{
  "arch": "mobilenet_v2",
  "model": "sound classifier",
  "dataset": "short read English sentences (LibriTTS-R)",
  "train_examples": 26041,
  "gain_aug_db": 10,
  "n_mels": 40,
  "hop_length": 160,
  "input": "log_mel",
  "spec_augment": true,
  "win_length": 512,
  "targets": ["voice"],
  "num_classes": 2,
  "norm": "groupnorm",
  "hidden_act": "silu",
  "weight_standardization": true,
  "depths": [4, 8, 4],
  "kernel_size": 3,
  "stem": "single",
  "expansion": 4,
  "widths": [192, 240, 296],
  "loss": "cross_entropy",
  "init": "torch_default",
  "residual_init": "none",
  "optimizer": "adamw",
  "learning_rate": 0.0039,
  "beta1": 0.85,
  "beta2": 0.98,
  "eps": 1e-08,
  "max_grad_norm": 0.5,
  "max_steps": 8200,
  "batch_size": 128,
  "epochs": 40.3,
  "lr_schedule": "cosine",
  "final_lr_fraction": 0,
  "warmup_steps": 160,
  "weight_decay": 0.1
}
Rows from block 8, named by matrix and row number. Rows with one number belong to one channel. Each number is 500 + 40 x the weight over its row's rms, rounded and kept within 0 to 999. All counts start at 0. Numbers have three digits each. After the name is the row's rms in percent of the matrix's.
# convs0: expand pointwise conv (model.blocks.8.convs.0.weight, 960x240x1, standardized in use), inputs 80-159
# convs2: project pointwise conv (model.blocks.8.convs.2.weight, 240x960x1, standardized in use, transposed), outputs 80-159
convs0.308 095:526471578509508496549447556483477449467489502478565502519436460485456517485494543487571501458446521464460497561517437534490536450517469465471486493432565496542504527562419533434550580494515438506546462488487484546515435527554541548467488428
convs2.308 118:529525472476534521485473498568529507508475503474537485473504503498498490680490514504502521514505403471500476528452479493472458491531488477492398461497518468502537529513501465497459518515515502490501486532451487528458489502528511528486526495
convs0.309 118:496548526463553542505462467427528523509470543453552475535482479481453536450476538438522522463465567478488471543533474520497541483534506472459438455461546451556555560546470556465544530505551469471539419491500458533560471516521566520471495485
convs2.309 096:524509531589503498500502466557482550545478557510448540578449441448473540518445553522550561466466496531463525479507413498454464526492522456528555551546477439489489548553539495458496468466558462443538508406538522458489523459495487486464534491
convs0.310 116:501489474481463516473536521496528564467543534498511421491442535527565544463520495474474501551463529468486486438495479520452522553457423519540469485499438452508528537512460517557473450439555476543457458527553444518544524536438507554510506433
convs2.310 135:483443481500524513478479508515506491490504498476397485471503508507506493459504502636497497507509405476511492515456515514510484500517482513494321452486516519614475489501502487510533492512495500501500485521453496510470487506515533516514479496
convs0.311 083:466507572477525532511471570449517521488464519433522492533527428517438540447481548479481578453478507458505455551472473512578534479434447509469468469512545576532522585567476535479492483531530493495475496472481437548549448581580501589470491442
convs2.311 082:557380455534534517489484481624541516515470502576531474470510501493488494516483515462495529518499523452508473545433478487451634499537505466504644429508515449459503549518496512501500524515520505493498520576593478547523498495515547529485435509
convs0.312 169:519537524476542544499464478422528514503480536456576475530486481485461528445481524416505504466475613480466477535540488525503537474531483487461433452456541457554545540537460561474576534504532465480528401453478458523584468517517577536468499477
convs2.312 183:498493520510455448544546453508443566517498556496487541515428452431444555514432559511539566452457489536456566454488492493439488553449527452540514523544457457502500559567558502437499429468573470429555502496523553471502549439452495456487524519
convs0.313 107:511521556462532484591442458463500422541507542475548433505460477511518553493534530464505585439517499460474464556529433472491514494438526477481480506509535497499500558604425531437492544469560414477557483485496501545523498540448497579444500398
convs2.313 104:506527475481521531473473524521511486474493493477303483494506512517506488461510499530494496507505549475507481517475506421528571472524475520475518433482504526456474475497512524509523499520490491503496578548579494525493475520521533528478479508
convs0.314 101:512496447501505487575501565478515464517473502481518403530454426512497510500523530509497582493439518481451440557520441504539492464449508493514524510428519551501487458561485506454502597498543417505505507504533466546516505515444503596422517485
convs2.314 084:536506455532519522479483525288512473461493489506523495485509518530512484446516491475489491508508550467505476515477498534510466466528470522479541462507497524515450472490511486522545503520480493510490532551431498530521475524515550526464536467
convs0.315 109:512432489457509436467526495453541564588527519465536514493552460440579443517499438470484540482522511601508549443490482481445466577550493446552474566497485467534417456441518510485501530473490536567482489535518454431501495467452514548513514474
convs2.315 075:497465463453518514493490508543528483469491499441521475484503507528499490496507503442495500502503575433496484551549494531509473483530473525489514484474527538487592484502499516517561501520492505504495549529396492541440475532527454528491455497
convs0.316 104:556465549509478526604547453469453425556546498484526538508473453569516546510503515525571489496446496531497502542482466542558498506477459489529470546497575567513484458562503500491518463438493501456531484540532506575502455557431481531476525439
convs2.316 097:493509476487526512490489508312520487475492500451541489480508508515503491458508502432496498502503514463503483526465510441498593490532478514481534431490519519563502486501507481514484505515492493502499476556550494528521484504516548519504454536
convs0.317 114:560530480494547487553425510489484528462496483504509454569450465548453525455451571464492566427508524503503485502490443512559539421527534545513457439443569474516554533565505526512501566492501435483570487493491477578504431511512517547458447470
convs2.317 073:553515438497510509489490508510545480442488492545524483487526529533506482534516489481489492510506530482508451546458508533498467463528488506471467495499505510505482487482497500521524519532490510512479493575613486557513475532524488541482485475
convs0.318 107:449445528473490525473553540459549499509424493467509511519472429464463539484469492460475576523535528534511478484493455456466503526529453502540480472523550408536555537460431505431525571494565417511551464513519420514498417555442500589533466410
convs2.318 119:497515481513527515477482516397518496481488500584535484480506510507501493583502505672500500504503300492507481527459506527516458481520479514489334494483518520495550487503505483507486501516499495500500573569466494522449482506517521521503533534
convs0.319 115:507436564479476535498475457479441534514456535507520453545458456485463559459466554502576568511456527471488519557475521440446507477548529543475464496439493457537541556560478539507518550436567437471451461503529465562511525479553526530430509448
convs2.319 074:544466441477519507493496499563552496470483495453380466462517514514505485440505499435487503519512489452509470566535504497475479490530495488485530494498507486513570518505484464515527530522502505501498512578570482543535479509525513524516491524
convs0.320 092:481528544468541512491515537458497451539540547487555497541501474485462548456450549468572544441477545467451434561501493486556530459544442549491454475428569447549545489493492540427515569527570496461568480480521435568534424562472546584438525496
convs2.320 110:538518463524533525487474502342530502486478502541544484473508508503498490476496511468501515514505549462507476530461489419478481481531488482485562434498513477462471522509500503500474520516511501494499470535443489529537482506525452528483487503
convs0.321 088:505439468464504538569539533507537530469598478501508419485463431491466519496495559503465538458449510530509389550532461489524552505501517460529510469445511463524507515531517522476498540539541479497490450468541511515547493548469551499445488472
convs2.321 133:494510486445531524480478510372524497492487498509527479474510513504501491655501502652499497507506373494514477528455507503519615477518483513473362485485522515516520486505503505502416500520502497500501487558573487521453484506522520521507464481
convs0.322 101:471578564437566535480470418488516561545435565510510479530499442444457562486459510467492492458482543473513502507518491500465503515564535447441466445456574428495570598550466507503511533481541433456560464501531452503525482484554520491507485509
convs2.322 081:535509491571518526476486498610481532543457538505446537567470461476462523501464541496533554474472526515455524487620424505450462511501528458523555587530473436499498554533529509483485475468543471468520483413409535475499503486501512488451533501
convs0.323 101:527480557518554482480502546468578547475577490478505480519423520522417530486456523482518519486500529432518420539471483488590531503555428537441478503488565457509543524543423501464500597504504439494497467515520445555494485539429505567440542470
convs2.323 100:522479470462532524483479512371521489510487488466539496467515510519511481463509495490492495515513556479508479522435501527500673485528476508491535502506514511503497491495502488514461514514494497507491478562564496524551490522524505522483535485
convs0.324 091:540528461535516494518469515458512446531577509479520459546509419495519554491495569496534545468510531524446448556481446514486505518441417533540504541523506490537551550551394488461514479462507530461490439530474475571517422557546501540465486526
convs2.324 102:502508479509526517483484507302531498494486497555556471479515514506499491667501504455498498506503537491508477544451506513513689479520482517473510435471527524458469488504497499507540508520501502501498485570455484531540481508520551522511455480
convs0.325 094:466442593517499510568484484471467464492546512471523424530417504466521504458550553498606552442518522527439412550464493490518541492421534549498496481463530577529529535523436513448496505516491416569526461513512480518512454516506489573489527473
convs2.325 121:496487487513520516478480506339522497483490495465537475488513513503502491673501502552497498505505369478508481536455505450512470479517484516479515494469525523498541488503496491509440508517498503501499464565564489522451482511518522516513453504
convs0.326 105:511486541436475497611510568480482467517494500470531483503403424541488563485528526493544557478498502501482476516529466517501487488485479544480497504414526484504492549596433484470487591500535460516567498496513440509511475523467495549415513464
convs2.326 097:543512459529508509488492521491507475454497491438515498500510521532511484426516492420489494508507545462503480513496502503503518472523474518490502429509490515616556478488512547521434500518483498512487445528406504522536477524516583524464453476
convs0.327 128:521535517471542544507465481412526509506488534457573471531479482493465534435483515418508507465477597479471473537536490519506543474525484487462424456455546461558544543544460559476563538501536467483534413465497455519581479516515572536466499473
convs2.327 099:492503516510485489511517490541456549569479562493456525582450453451436541530452555529543575453456475549452549454603467484456461515473531481518545547528466452516486547549561499465493441458560460455538510478491545470494526481471480478483534531
convs0.328 120:514574533503560506488445464482527538463475565429511508506516453506428525476472594493516527471419534488484506504554437561487531468538526498424491406498517449496552559511504533468520485524500486467498475474472481534546478512520573508484462516
convs2.328 065:522540466534549544469466511621537525493435527506442507571488464491457519429472535485521544484466574490461491555607426511459386498510512467487626527523505449480523546526505506498479521499531469477513477398398504525482509488512514516457516450
convs0.329 093:514480546449533600536441542474515474407513544493524447505503436578490522483424509485516521417431486514475521547498435541524504447540538505497453480516545535504491498573539498429515576546500442493512509493441522488505470581543533500419484520
convs2.329 100:526528467454528525478477509516534490472489498475560480487513519510504492467507502465493494510507365488515464524467500526531680459517493517453486414497514521473536474505503451502521509528497495499502452555559477539516480498524479527486514469
convs0.330 113:564490512512554505540462549480489514510564550473515417549437423556497569467514552494523562503496519459461499575497434519495520432528528531506469470454499509518574537533419522500497500541507424459510486485512502541522489524455507575431512432
convs2.330 067:524553463426517512485495511552541481470488506439586470535517525536499490453510500515491500504502468462504472565595496544505530456532469510454563455447535512473581495498491502520552522536497500511489505568411483548549461549530573546475465476
convs0.331 086:480489556433465515491544506478491464535527467478526534534496540504515498486434498463598558501423546486468493554507466512520517478528484483478470468483506565543519403566429543472492462483544526490619498480488471545496516538535502539496505462
convs2.331 125:514532487454530529480472510322521494483487496475373475503512513506504491629504502639500496505505527491511477524480500509524482471510495513461512485476520521585471480503500524505534508520496497502498457552562487527525485502520497518497508465
convs0.332 111:467500491547514489518478524481562552521527499466529534503432500438425566501453546473494479452444524443517523488501448516576511488423530517532459537432490497509487441479535518439501532530542429457550485502501482566509532503435494564445553543
convs2.332 105:492474476456532517479480512440517488495491500473513487470500505513506491551508504644497498502506543460505488526454509500514640489526477515491337475483521521522455487503507436511423493514492495502500521556577495521516485513518537520498523469
convs0.333 090:507544482513537483546499518467520474526527498484574534483505445428435504486557534469532519475490559503540488542538504522562536507455482414510457534538485558530514592470515534487538512437537438529537474519479535543510450574480524509507488487
convs2.333 057:570563435431554542470464487592564494454480496519449472472512511525501486502500504439484518522511573407493470573591469567464403469545498469484538434506500463519561536507491510516560530522508515506485529532365477572441479528527477544464502424
convs0.334 151:482567544460566549485457451445525541509450546465547479526500483462455531463464530434502498465470578490490484537534486522482534479556519459447453442458549434536572577544465543479549534511544464457536426496504456513567484504538555517484505490
convs2.334 167:506507513503478474521524460555462552553487551497467531540443462441452541533443555517537569465467489546471541458594467493440468536471526464539531540533468434501505560557547502450505450453561472441541505459496533469502528454476482477481529525
convs0.335 172:483464476532446446476547523554475497510512460600418523463526517497552462578507464507477486544536488526528514455423533467479452534474522520542522572558449554456461473437556509548465462482439551520451495552541563465497525476489444457542519538
convs2.335 115:353496612460495510487507531528512482481614456503499460440501506529521486500520469492443457533536488428530489523475576493531467519502462519516520500443554538491485498481433490506502548525494598525495502490466453441493487507497494488635462483
convs0.336 137:483572543457572555490452448445528540510450548462545485518502479463454535463466523440501498462474566486493486529537486528484532479554517456443457441455552432534576582552460534486541541517551459458544438498508450511559490504537549514488504492
convs2.336 155:504490516503487483515515467606471549575480552514491524534447468447458536530448551518541563468469495534470530469588438485446467529480523464537532548526475436493506558552540502455493459468557472447537518430440524467485521461484486485475537520
convs0.337 112:579416442446472471582526541466515424466543545492537521483500418462483542461517520471451565486513530457449517518497448505593495518511524570518472526464501536497542539509526499471509492497572395470488487518504519566528427488448502492397471436
convs2.337 127:485432485514516507492497507365516495504489499556461491479507509506500493469501506637502502501501522478502481521462500483509636487522481511484544452488517516497498488505507461504528506514500495499500583547539496523467490502515538519510522485
convs0.338 093:492494508530425471496582505543447532603535494509503439475505501523526489522470515561471540497476481494484441502491528489552454496549513461530565550542501570511509454439544464532481442466484484501438554548524481559431523526468446557540513473
convs2.338 064:570477440548531519468470511548530493490486497441464460472521502520504486436504510431492511504505484436506482557446500476450470502538494491498524419472508484450440524501503485517450506518504503503493543574403483539553473507526456537507486470
convs0.339 101:586552475426478547599511538489576444523495545496517440548447470563431502481441532482480560448439507474506477569497464495496503507547522517517486518408537451516558444564417484462514599491584399450538493489498415559504471536553494537476502432
convs2.339 078:553516455536521510492491505238523479467488488525428498499517513531511481469515492561490493511508512463505470516461496520495476473528473512485443489521494514447437484490511498522458509521486493511489505568615496534557486513519547528464465522
convs0.340 087:607485554523534485542513542466484446465493498476504469517393445543489574499510493499572497466492491481475503562509457483567484507487480601429454477423548521516575448527471525535527530489507487524477502520473512564489475529507497593507490509
convs2.340 102:511527480503530533476474512509533494479483497473540480490513518508499494447506501556503493504500545491510460526479494534533639465509490515451515453496520522577550474507503533501454510527497494498501530555439479539477483500527395525483439475
convs0.341 103:556520553535510530565499509506521499537564499498530401565462476468516557462440516488555484432446502439497416554495501507528503497474504568497519504481515539529553445521403512474499600467507478476531493502492488535499491552545505514452463495
convs2.341 068:554507438579522523474478531512513464449492487463573495481510523542515478492522488434486489512509589466504469518474497519514509457535462528476498466515490531473460462485515549529541502525475494515485467546396500536504466534526556533453485457
convs0.342 084:509549574494516470523517587471546567489511506469523503512510539550489498457452529486527530441499533470507496545528497491563525508427547531476477539465543434536538434567480514530502508514498492540517473467476488490501478555562515516473536464
convs2.342 099:498510478507531528481473508279527495478485494523501469495515517505502490529504501454499495504504513475510470536541505537522492474517481521465514466472527529461507475504501490508454508523496499501498565571581485532450481502518513520511431482
convs0.343 110:492526433455536497501507472485488511497567477503524426517447524491457555465441540516500499508433505498496508501507508494508505504438520594499510484498532454530554472599387520452493527506569492460590498498524514526523468584568490508497505479
convs2.343 125:509504476468527522481477516512512489474493498459527491506505508510504493659507503540499499500504480474506487518478505525512661482520479514484509491489517517544508486502508504507478502512493493502499480545542496523473485510513550517495488520
convs0.344 081:472554493479516497564471537496527472489583510488555418492421446536450502468439544481548534473471548484490506541527429503475552502477433537477491476498534451553550454568433549472510544501548403496488459502492455559511443542503513536474517459
convs2.344 113:547501464539528515492481482571532509505478502460559485478502502500497495470488510469498519512504529463501480534451481509467650498528505473505542476509508464636528534513497532500527518511513506493497534531436486535509501500512536523479491463
convs0.345 103:568578564492561474508494534477591432424530491495502394514518530473464478484421529514483542477452520517495428538472442526593522459447435501433517510418488459511582485469478483517471554551552433458502510547511530525506469601435508521453493475
convs2.345 060:533529449527526510483487507568520473469492490556507476520515516528509485408516493550488492506508446441511480539421522488488474484548467522480505500484515530401553477492495470528562511519483489508495469464382492547451471500526488525511437554
convs0.346 108:443475544529504495576570547474495526456461481489528427502416523572538442458442505501534477507444522496520435476514440461438492471552416546543488492526528540503538480520511532431518520459513479470453482489510511522538484447435510510492517495
convs2.346 105:493512479451517516492489517491518493480485497548401487481510512511503491542503502680499498504503530464506478536458503528515480483521476518485530488480521518525495483503506464509502504519496497500498561567573496534449481515521534522505526453
convs0.347 104:514479478499479505495527510506489520520587540504522414522491472551421476495492519514477501437458517448472513522502439556481515492470425547521472486431552483509509519501507506521494511490520483441547498521492457517526425510537525526498498455
convs2.347 100:522418471523528512490489507334521487489488491491543497475510507521508486465510497470494496508507305474504481520461497480500467483531476512490527494511517513501491487496505530514510514515491493506494476565594494527496489507517527521481501496
convs0.348 095:539522528479410522534585567487415521516497478481501494519460459490452532471584510505567532504544501517503448461499471471440508568564454522579507537552533536514495424527552494543486526486557434574427495536568516503515549492563461475464534490
convs2.348 065:563505438539517499485490502347523482484483491450534470512517501524508486424513493494490498505505589429508481552457487354470488490545474507497576511482525508430433499492498463529551516514490492507493599575638493545539474513530507529470478524
convs0.349 109:471472556533476474604534508481467442544510474483499514548505439474446499510437543505504612488496512488481518570521463466605487487480469468495496502424494498498584451499520503488477474501532415452495480505505482506516476523454518498393509440
convs2.349 079:527423461527534518486466511531526483471485485573419498462515512528513477465514496499491495514511505468505473521557492519501476476532467514489524474518515514452542485491508495519485515519488494510489567575443494531485489514528443528473517481
convs0.350 100:423505451473485419488597530468418521603477543516549480435566519437525539472470517536463545506481528539498480491510462510535528540516526425575472540562486553531509537443538466472473469520518461522523529561485528558523491520434469502479498549
convs2.350 074:540507460447517509486489505386516489523485494477538471460518516507505485608505504511497500511509527461514479529418513464504534480525476520486485439478523529465514482503503440517506502521494491501498529596594494532519478496529509524507530481
convs0.351 108:480527479527561530550497500484503441543573471517516429529425441487474558475477578486591576477481512515457435536511479455498478486535472561517524526463521521534475540573499496458468548475534420535570509535508441537504476500511481553418517426
convs2.351 070:475511477409527518484486511562524483466498496472496473484516520514502489446509506590497498501504387441510479535454519537501464484539469522466537413470529530518585480503503493516499510522491489502500489587446491539530476504523472522532516458
convs0.352 096:516502566556529444574491447458424440509573525464554476514459430460502542480544559492505527451492513488488537568460489422485525455500474558469506493483512437530435532549530520436462506459525460487532493481501536511520424468472488567422485546
convs2.352 116:474506492482534524476471509370520495493496497599293470469510514504505491512502504677497496510509522496517483533447515464519464478516489515465462484469525523507495487504497474507516499520499499500501508567566486515506482501524469519515449503
convs0.353 115:548484556512546519584470440500444495527546438504526456534507475564463564494511495512501518489442531515534440522476499455453504521530536509472465493527539558511562566479508526520501542411516433454565491521532509538500543518433511526533492425
convs2.353 070:463476473425533519475481513549526486471495495517441475459514515514503486492504508504499501504504291460507478538424510533513447487542466523477515431469531533485557481506505471515497507523495493500502543597602493531524477502528507531529501539
convs0.354 115:513536524443546559576452541472493504476516549471520473551434475551462545462449571509546563447489511461490435575520465529509509452499527513487495490437549516531533518519483518437516567479570444514495496500488456581515451548508533556431488426
convs2.354 061:559527441531517515487493507525544476440483490523598483536525535539506477489520483470486491517508586448503453551464495523499578453539470507462544474487512505538471492484501532528503516533489505519475479568399487556546465547533555541468456495
convs0.355 094:518487478490509533558427546491495476471553552508497475546438421568435506511499553499549540499393490460392426525536405534492490454489483569495504485409600527518529459525452508517479552538508455493483492483477542502522426515522505559478483509
convs2.355 105:516505482453532528479473515296524491481486496547459478491513516507504490534505502610492496513510358483516471519471505523527597460523488514460521476488515514486498478506506492500545505528497493500501529559563482530514475504526428530488476505
convs0.356 112:564510526441550566580499501515481511510487515467512509581507425486463598483455528518485518489397497486478508542500469488539489444468529509490488508398529463525481505514474512470511533543566465482489512494477513524497431541528528586411460472
convs2.356 085:529519454459523522467472526532514478467490489478549493495515515520512486452514493460494490505508430467512469514469507442514529470536465523478467428504506527539465473495511510516512504520484494505494581552504495534519475512522378527473536494
convs0.357 165:522534522487540545493465483417524507487484529455581488525494491487474516437486510407496496474490637486471476525541494525501544474527475494465431451465528461559540534528464567490586529504509473485514393445467468509586475511515584530474495491
convs2.357 167:497498526520458448541544451508446567517500560495486537502432445436434553514437563510543572451451493539449566441487470493436490547450533456542508524537452455504496555565562498442501424458574468436554497496529554472502544446450495458484525522
convs0.358 096:438486488454506518454481482473518551489524518469519453533511430517449498501587488451518490493447504518460448414536461530524500477526424533565469538475545446545521487450532530550517529518551430543549483525480453556544468554501549475457483496
convs2.358 084:480498484489527531470473523529529492467486490517532463467524526508506485520505498547495492509507400484511469547433506504529483472518472526458468431461536534580565471501494533512535512526493505502496582593578482536527475517526519523521490535
convs0.359 111:463516540540544460585523456467465547521583517490519496502418415503446459494546531514537505496516498478533485511487452450475497461505497553459468519516491471524531508534441530471488522450564434549571495537521534517495438517557524507423512424
convs2.359 095:511520472521531511490488502298521488478494501533565482475500509514505492662507506444498501502506537454509490536438511529504575492526479513491483453482521520466514490504504530512537500515493494502501471563434493527485490508514418517510546521
convs0.360 090:455482553521452475594541503540504502528461513525441522509518446557491470498508477536544497460487479549478483483495510526443501491499477488511546528457499489491539441463412436515490563507463454511464539492515548528439443518524495577515502467
convs2.360 131:514435473497522521481481514330513489482491494541554493493508507512506491653507496466495494503505397464505485515480503495512643484519481513481518448489510519519466484498498530512519510512491494502497553543535496520527487508514492516492517485
convs0.361 088:537472473508483480573473529566539551510551503492478466513417443566446609555461531539476516486439476445490484558502457480528467518530541495493565485490508523459484553480436445435444573474508456501516562538543456513434491588488490520455530489
convs2.361 110:508454464457519529474478521333520487491488497442586492506509512520501490444508501424498497499500498482499478528534499529516656477526476520470498436483513526639525477495509555511525504516489494503494587500453496535521486518516401524486517466
convs0.362 140:514501495499509512499490515397507486496511507460600491509502504511492503419501509393503503489490627494480488514515493506521558489507486518491407483481516494577510504509486589489566511505509494505504379466480486508609488511501557513490497496
convs2.362 166:506508525513451445557560450526458545576482545496471523527455447464433547511457550523549561454451500548456543464593459493449475539457549458539523541538456461489502545538545492465507444447547467461542500411518537486499551459439495462482518519
convs0.363 130:506533516479538532508472484413521511504484528450587479523493491493472520432485524404512512476477609485483477529528481515510547478529496489472427464465535464564540542530472574475554527507532481482521397481493469521596482518516562522481496484
convs2.363 155:519507534528470444544544438531475550560480541498474537548448434451462545515449544507557550460456491540460526466593421498439470553463550441550519540561458441501500554547537486456491459449551464446548497388526529469492556437457482466476526499
convs0.364 085:541452598466445512553542495517510467455559476499457510524417402555532501494475512565435551454532461527496388500483490475452457508539547515539557544460536433470544461569517454470448466482519528526486551539489506462452509526583461538476501424
convs2.364 107:493481469516526525479478517351515485486493491582305492482511510515507488470509494490492493505507488474506483518453511517514497481525476517477523443489512523463460480497495458516482513515488494503496464567579495521527485510516509518503533469
convs0.365 096:580455568500486468498519548557461552501485470500454460486459399556447522524449519556586519531445474477519434554462527457581494464474484501519524481477559554460493539529515464433500570496553426490477555532502434501480452473440475548482553478
convs2.365 119:507527474531514510490493509541518487483493493589305486478507509513506489463509495451494493507507519478507484520452511465517637481513488511473514496497505514457460483498495434514430509514491496504497458569579494522550485508513333518503495483
convs0.366 106:520523512477530529516474489418519505511492526460569472524481483499474526443487525410516516471474604480473471530530478510522544478524485495477422466462536470558531531531466565471558531498536475489525412468486463526585473523515566529474485486
convs2.366 091:518517545522484487534541479517466547555477560507467534589449441468432553517455553512553557433440489547443537482621422486463460513469545465518523563532471479507501530538552506473508454457548454466543506381525537484493533481436490466466542511
convs0.367 078:488552453455472531560516503516556495443458580495473510533507508473409513535474519517473592514449501469455505578532476498480465510446430543465486467507544427519461552574517477450514561510523476515526511502479396492487437478458516569441469451
convs2.367 061:501493440551558560444443542469535469500478488504537496485518513541512483490516492486499490502500471451495460532555486524536527457557449536452495459467534545529461457490501449527562522527476487508491531566622499557563465524533486537464546554
convs0.368 095:447518539559505502453484492504504539487442457500488557500535566445597406502484434492464439585538491583551493415515502524457516497536479467530491487511421490494485462452522500566512496483414553475449492484494516443497564430543498454545496551
convs2.368 057:526536445529568567439435547511546471484458492552456502486513510542508484417516504434510496498496385474492447538465476470540542457561446536450509455480536544516447451497515527522507526527477483505492551576426499572551467521527530541459444465
convs0.369 091:570477534483501523524484519536556509472558520518466411515419426480442539509504519544547498488446475497418465547515417501491492430474484548487527478397526517490589518502414464479519577477513439488565514524522462500452470500522503535509504431
convs2.369 080:487546469415537555461469534560538482458488507531484475531509513528489495445507509470499501491493576476495482562570490483533452459524472529445555467455533534506497472495491509517458528514490492504493489566401490552440480535511624531484498517
convs0.370 077:436557614569523480465504440543439594477534536477464535510457451492469542530519507543562520484459486545483439547499511504419456463556545503485504508479498383449498518436510482433505576522560479538562521503493500544452473506585503523534544549
convs2.370 103:525472456488519533468471517513535492480484491497460486493517514521506488444507498434498495505502362478500467544537485537518494468513484513464501418495515515527559482495505510510533513520492503505493460521460492541528488524514547527486482434
convs0.371 118:526505499491512520509483505403510488502511511461604487519490493511487508421496500401504500477485624482473474517523491505524555487511477514489407475474519486564512508519476578486566519498510485503512396460480478507600482509508558517485485492
convs2.371 100:512497547525465474553553470514460551527477561500469521541450439468421555523453560514555568432435486547437545475498439495453463517453554461525523535534460471504498536536560504471494439453552456467543509402529548483498541476424495460473539527
convs0.372 076:531486575462549475458511464530546516476460549527473523487527460546507559542504548550552568464518477530458495485460464476588444470540559513478540544534495522492553583440511474454468400503478494464548548541490517522475408486460444488498540517
convs2.372 085:499510474527540539477473517221530486479486486438433476482516513516510485424512492527490488511510568451512474527458508533529501468518488511451485469468525524465463478498492470517563518519486497503495535561590487530534475508524569521505469558
convs0.373 089:542536497500552552505442506449520485483531544470544457575450453508457570440463523467532560423463533478427470581560491506509530459505519538485437433483572472533554519534480537477561512502575470459561439486455469544534459524483523566437454468
convs2.373 063:542541445464521515482485504534559478472503479475571461460545535532510471425522480527475486534518522471513442557425490546497513453540486494463510408508503489519561504483495458534541522543494527518479472531607475547529469516540509548472437516
convs0.374 093:550461491469504528590505529495513516480542560489499503506448440512477547521463569534543524494495483464447423575510462513473481478556462548503522499459521538478544511589459497469484526510583485459526536498520415537473476571513508553487472427
convs2.374 066:505513434521538557446450545466522467467484494501590494497511519544507484456515498487497493499497491460492467533475487539540527458549454543452523478466532554502420452488514516525474506525474487510489514553428503554547467537531576532465467532
convs0.375 093:499468512440523544551461470507493488461562524499513413539474447503476552520493544512485511465437472491481441529539458545562500454501471525461518480449524469507481444511454465446517530486575454509543509477488432568498462527590515581422499494
convs2.375 071:502479442541545553451452540553523472456483494540582495487511516539504486482513500434501495499497488453493467531480487513535469463546458536457539476469530547473429459490513489519501507523480488507491512555611501552466470530528526530468519505
convs0.376 101:456542461500516516548480475559536440504525537512484534455521462468448511551524539557572576460530437466545442541492466449539477533452447527527548564533533527494547513547488466459387452448553427468549552510525527572472449564443489522465554481
convs2.376 056:459557444452534534455468525551542485455514487447509461472521523527508484426513499515492490506509569442510465573606522572516475479511497498450375479494514517522570497495493523528553516530489511507491499570414486550492472514530467530543516534
convs0.377 097:425471471459510521467518514505460576558441481488463486509561465533528452542482512545466482608466492550511467490490470467433466609558541410490511535469518500475542479452539496439458509484560484503505528496487459534499489505549476481531485529
convs2.377 070:553533444415518516465483530533537486483481492513500485487507509530504487466511508616504503500497595461495454549490470478522584465516480516461541397506503512481533473498512529513535513527492502507493476543586492559511472524514564539471443420
convs0.378 083:531528497470544523530474526491529481477510561431555482538455461517426568478465566466523540451432544479473462577553471547534517450498487527464467455459535484552527499552453556451530522512545456492553492464488452551537458546501530566465451461
convs2.378 108:506469465517534537472470522529528489477486509478580484524503501524488500461506509620506505490490359468486486547490487521519664474522477518463545472472522526551489481499488506512542529510495488503500473492536498544454481525502305521482410464
convs0.379 081:530500486476518563540451524460530497493511545474540466538458454516435571480490548490532560471464506466452459548526443521533517467485480523463476456435565484549532524551456533443540525511574469494550458454489446556539452558481565560454453458
convs2.379 125:510508464469526524474475521361514484473493493467541496513512512520507489627509493481494493503505543477504479515478508527515535480529476518480469492499510523489495480494504509514523507515487497505494469544486499529514483512516428519483481477
convs0.380 087:539551493474494598481435540439495517500528535428548505585443477561467577476453504445509536499439520455404500520502449550494577420460459513450468423473491459514522485504495504508580520544521520444541479488491502509503509510534556548468418511
convs2.380 073:536473446509528546467462520512553477440492492529586489510524519536506483558516492440492493506502566468498454555469489495512575458527474509444460465493518517498480484489496419524540525531484505511488566435428489554477475527523528534487540442
convs0.381 094:566509591503465489472547458529524424480481526531470532536497444520481491518522523504585525476490477480528480511459461497556486482567445500526518539506457473490555561507533504430521540437512501528527509532511517577470538568563470555462504536
convs2.381 109:488479475449525519484483516522515484477496492477508490477511511518506489599509494449492493506507495474506485520455513522511561482527479515479502441495508520641467484495493510516478512513489497504496579561552495521487484508514528517505512480
convs0.382 116:519508500494515517504486506398509491501506510459602483516493496508490509420498509395505504483488626489478481517519492505523553488516483512490410475473523483571517516518477581484563519503512485500510391466483477510604482515507557519484492492
convs2.382 117:504492537519465467551553461529463542575469551512458521570452446469432547520456551522552561446448490552447536472600448493457463530461548460529522563534463468506495539538548490468493447453546459462543507447549535486498545470438491466478537511
convs0.383 083:496506507503490473491518485632491508504490492549412511487513502493507487570503486623491491510514425507514515482468513493490434510505504487510592529522480489401499511481514401517426478494489521497491621528513521484398509486502433482514505514
convs2.383 059:506527502530564549473444505543540492503475502468536417513542524494504477453498499502466492533525555448550484583499583485491465467553495481452550466476511478491539526502472516523544535504502490496492507556555473537510471529551551545489466602
convs0.384 098:397473591461538505461573447550466575516509530527479469522461553406452536509582496520472479471485452544479560523514487521419468494574462503505550494530550465479565599530496441448499540528562420470558539490518519532482497556440510499438485504
convs2.384 079:559530444493523517481485510509543487486485480631514474480509514526513484479512495414497488510507474467505461552471481541519471475495502491467539495511503505502527493501488550516549525523486508508489459543465483546488490517516492522480505463
convs0.385 087:479529529468533540520505520502551459476566523516509512498492402500451489491452523534496596494488502433444457526502437516480478494492495561479496496493592483506528481553464493398465592483535511465524485489525465571500407595538467605506491475
convs2.385 120:500523468518530532470470524310513483472490495463562498505508509521505491556509496497499494501500531470499480515482501511521509477530473521475505475481518527468531476495504522514444507513486492504495544536551501529458481515518367519482487475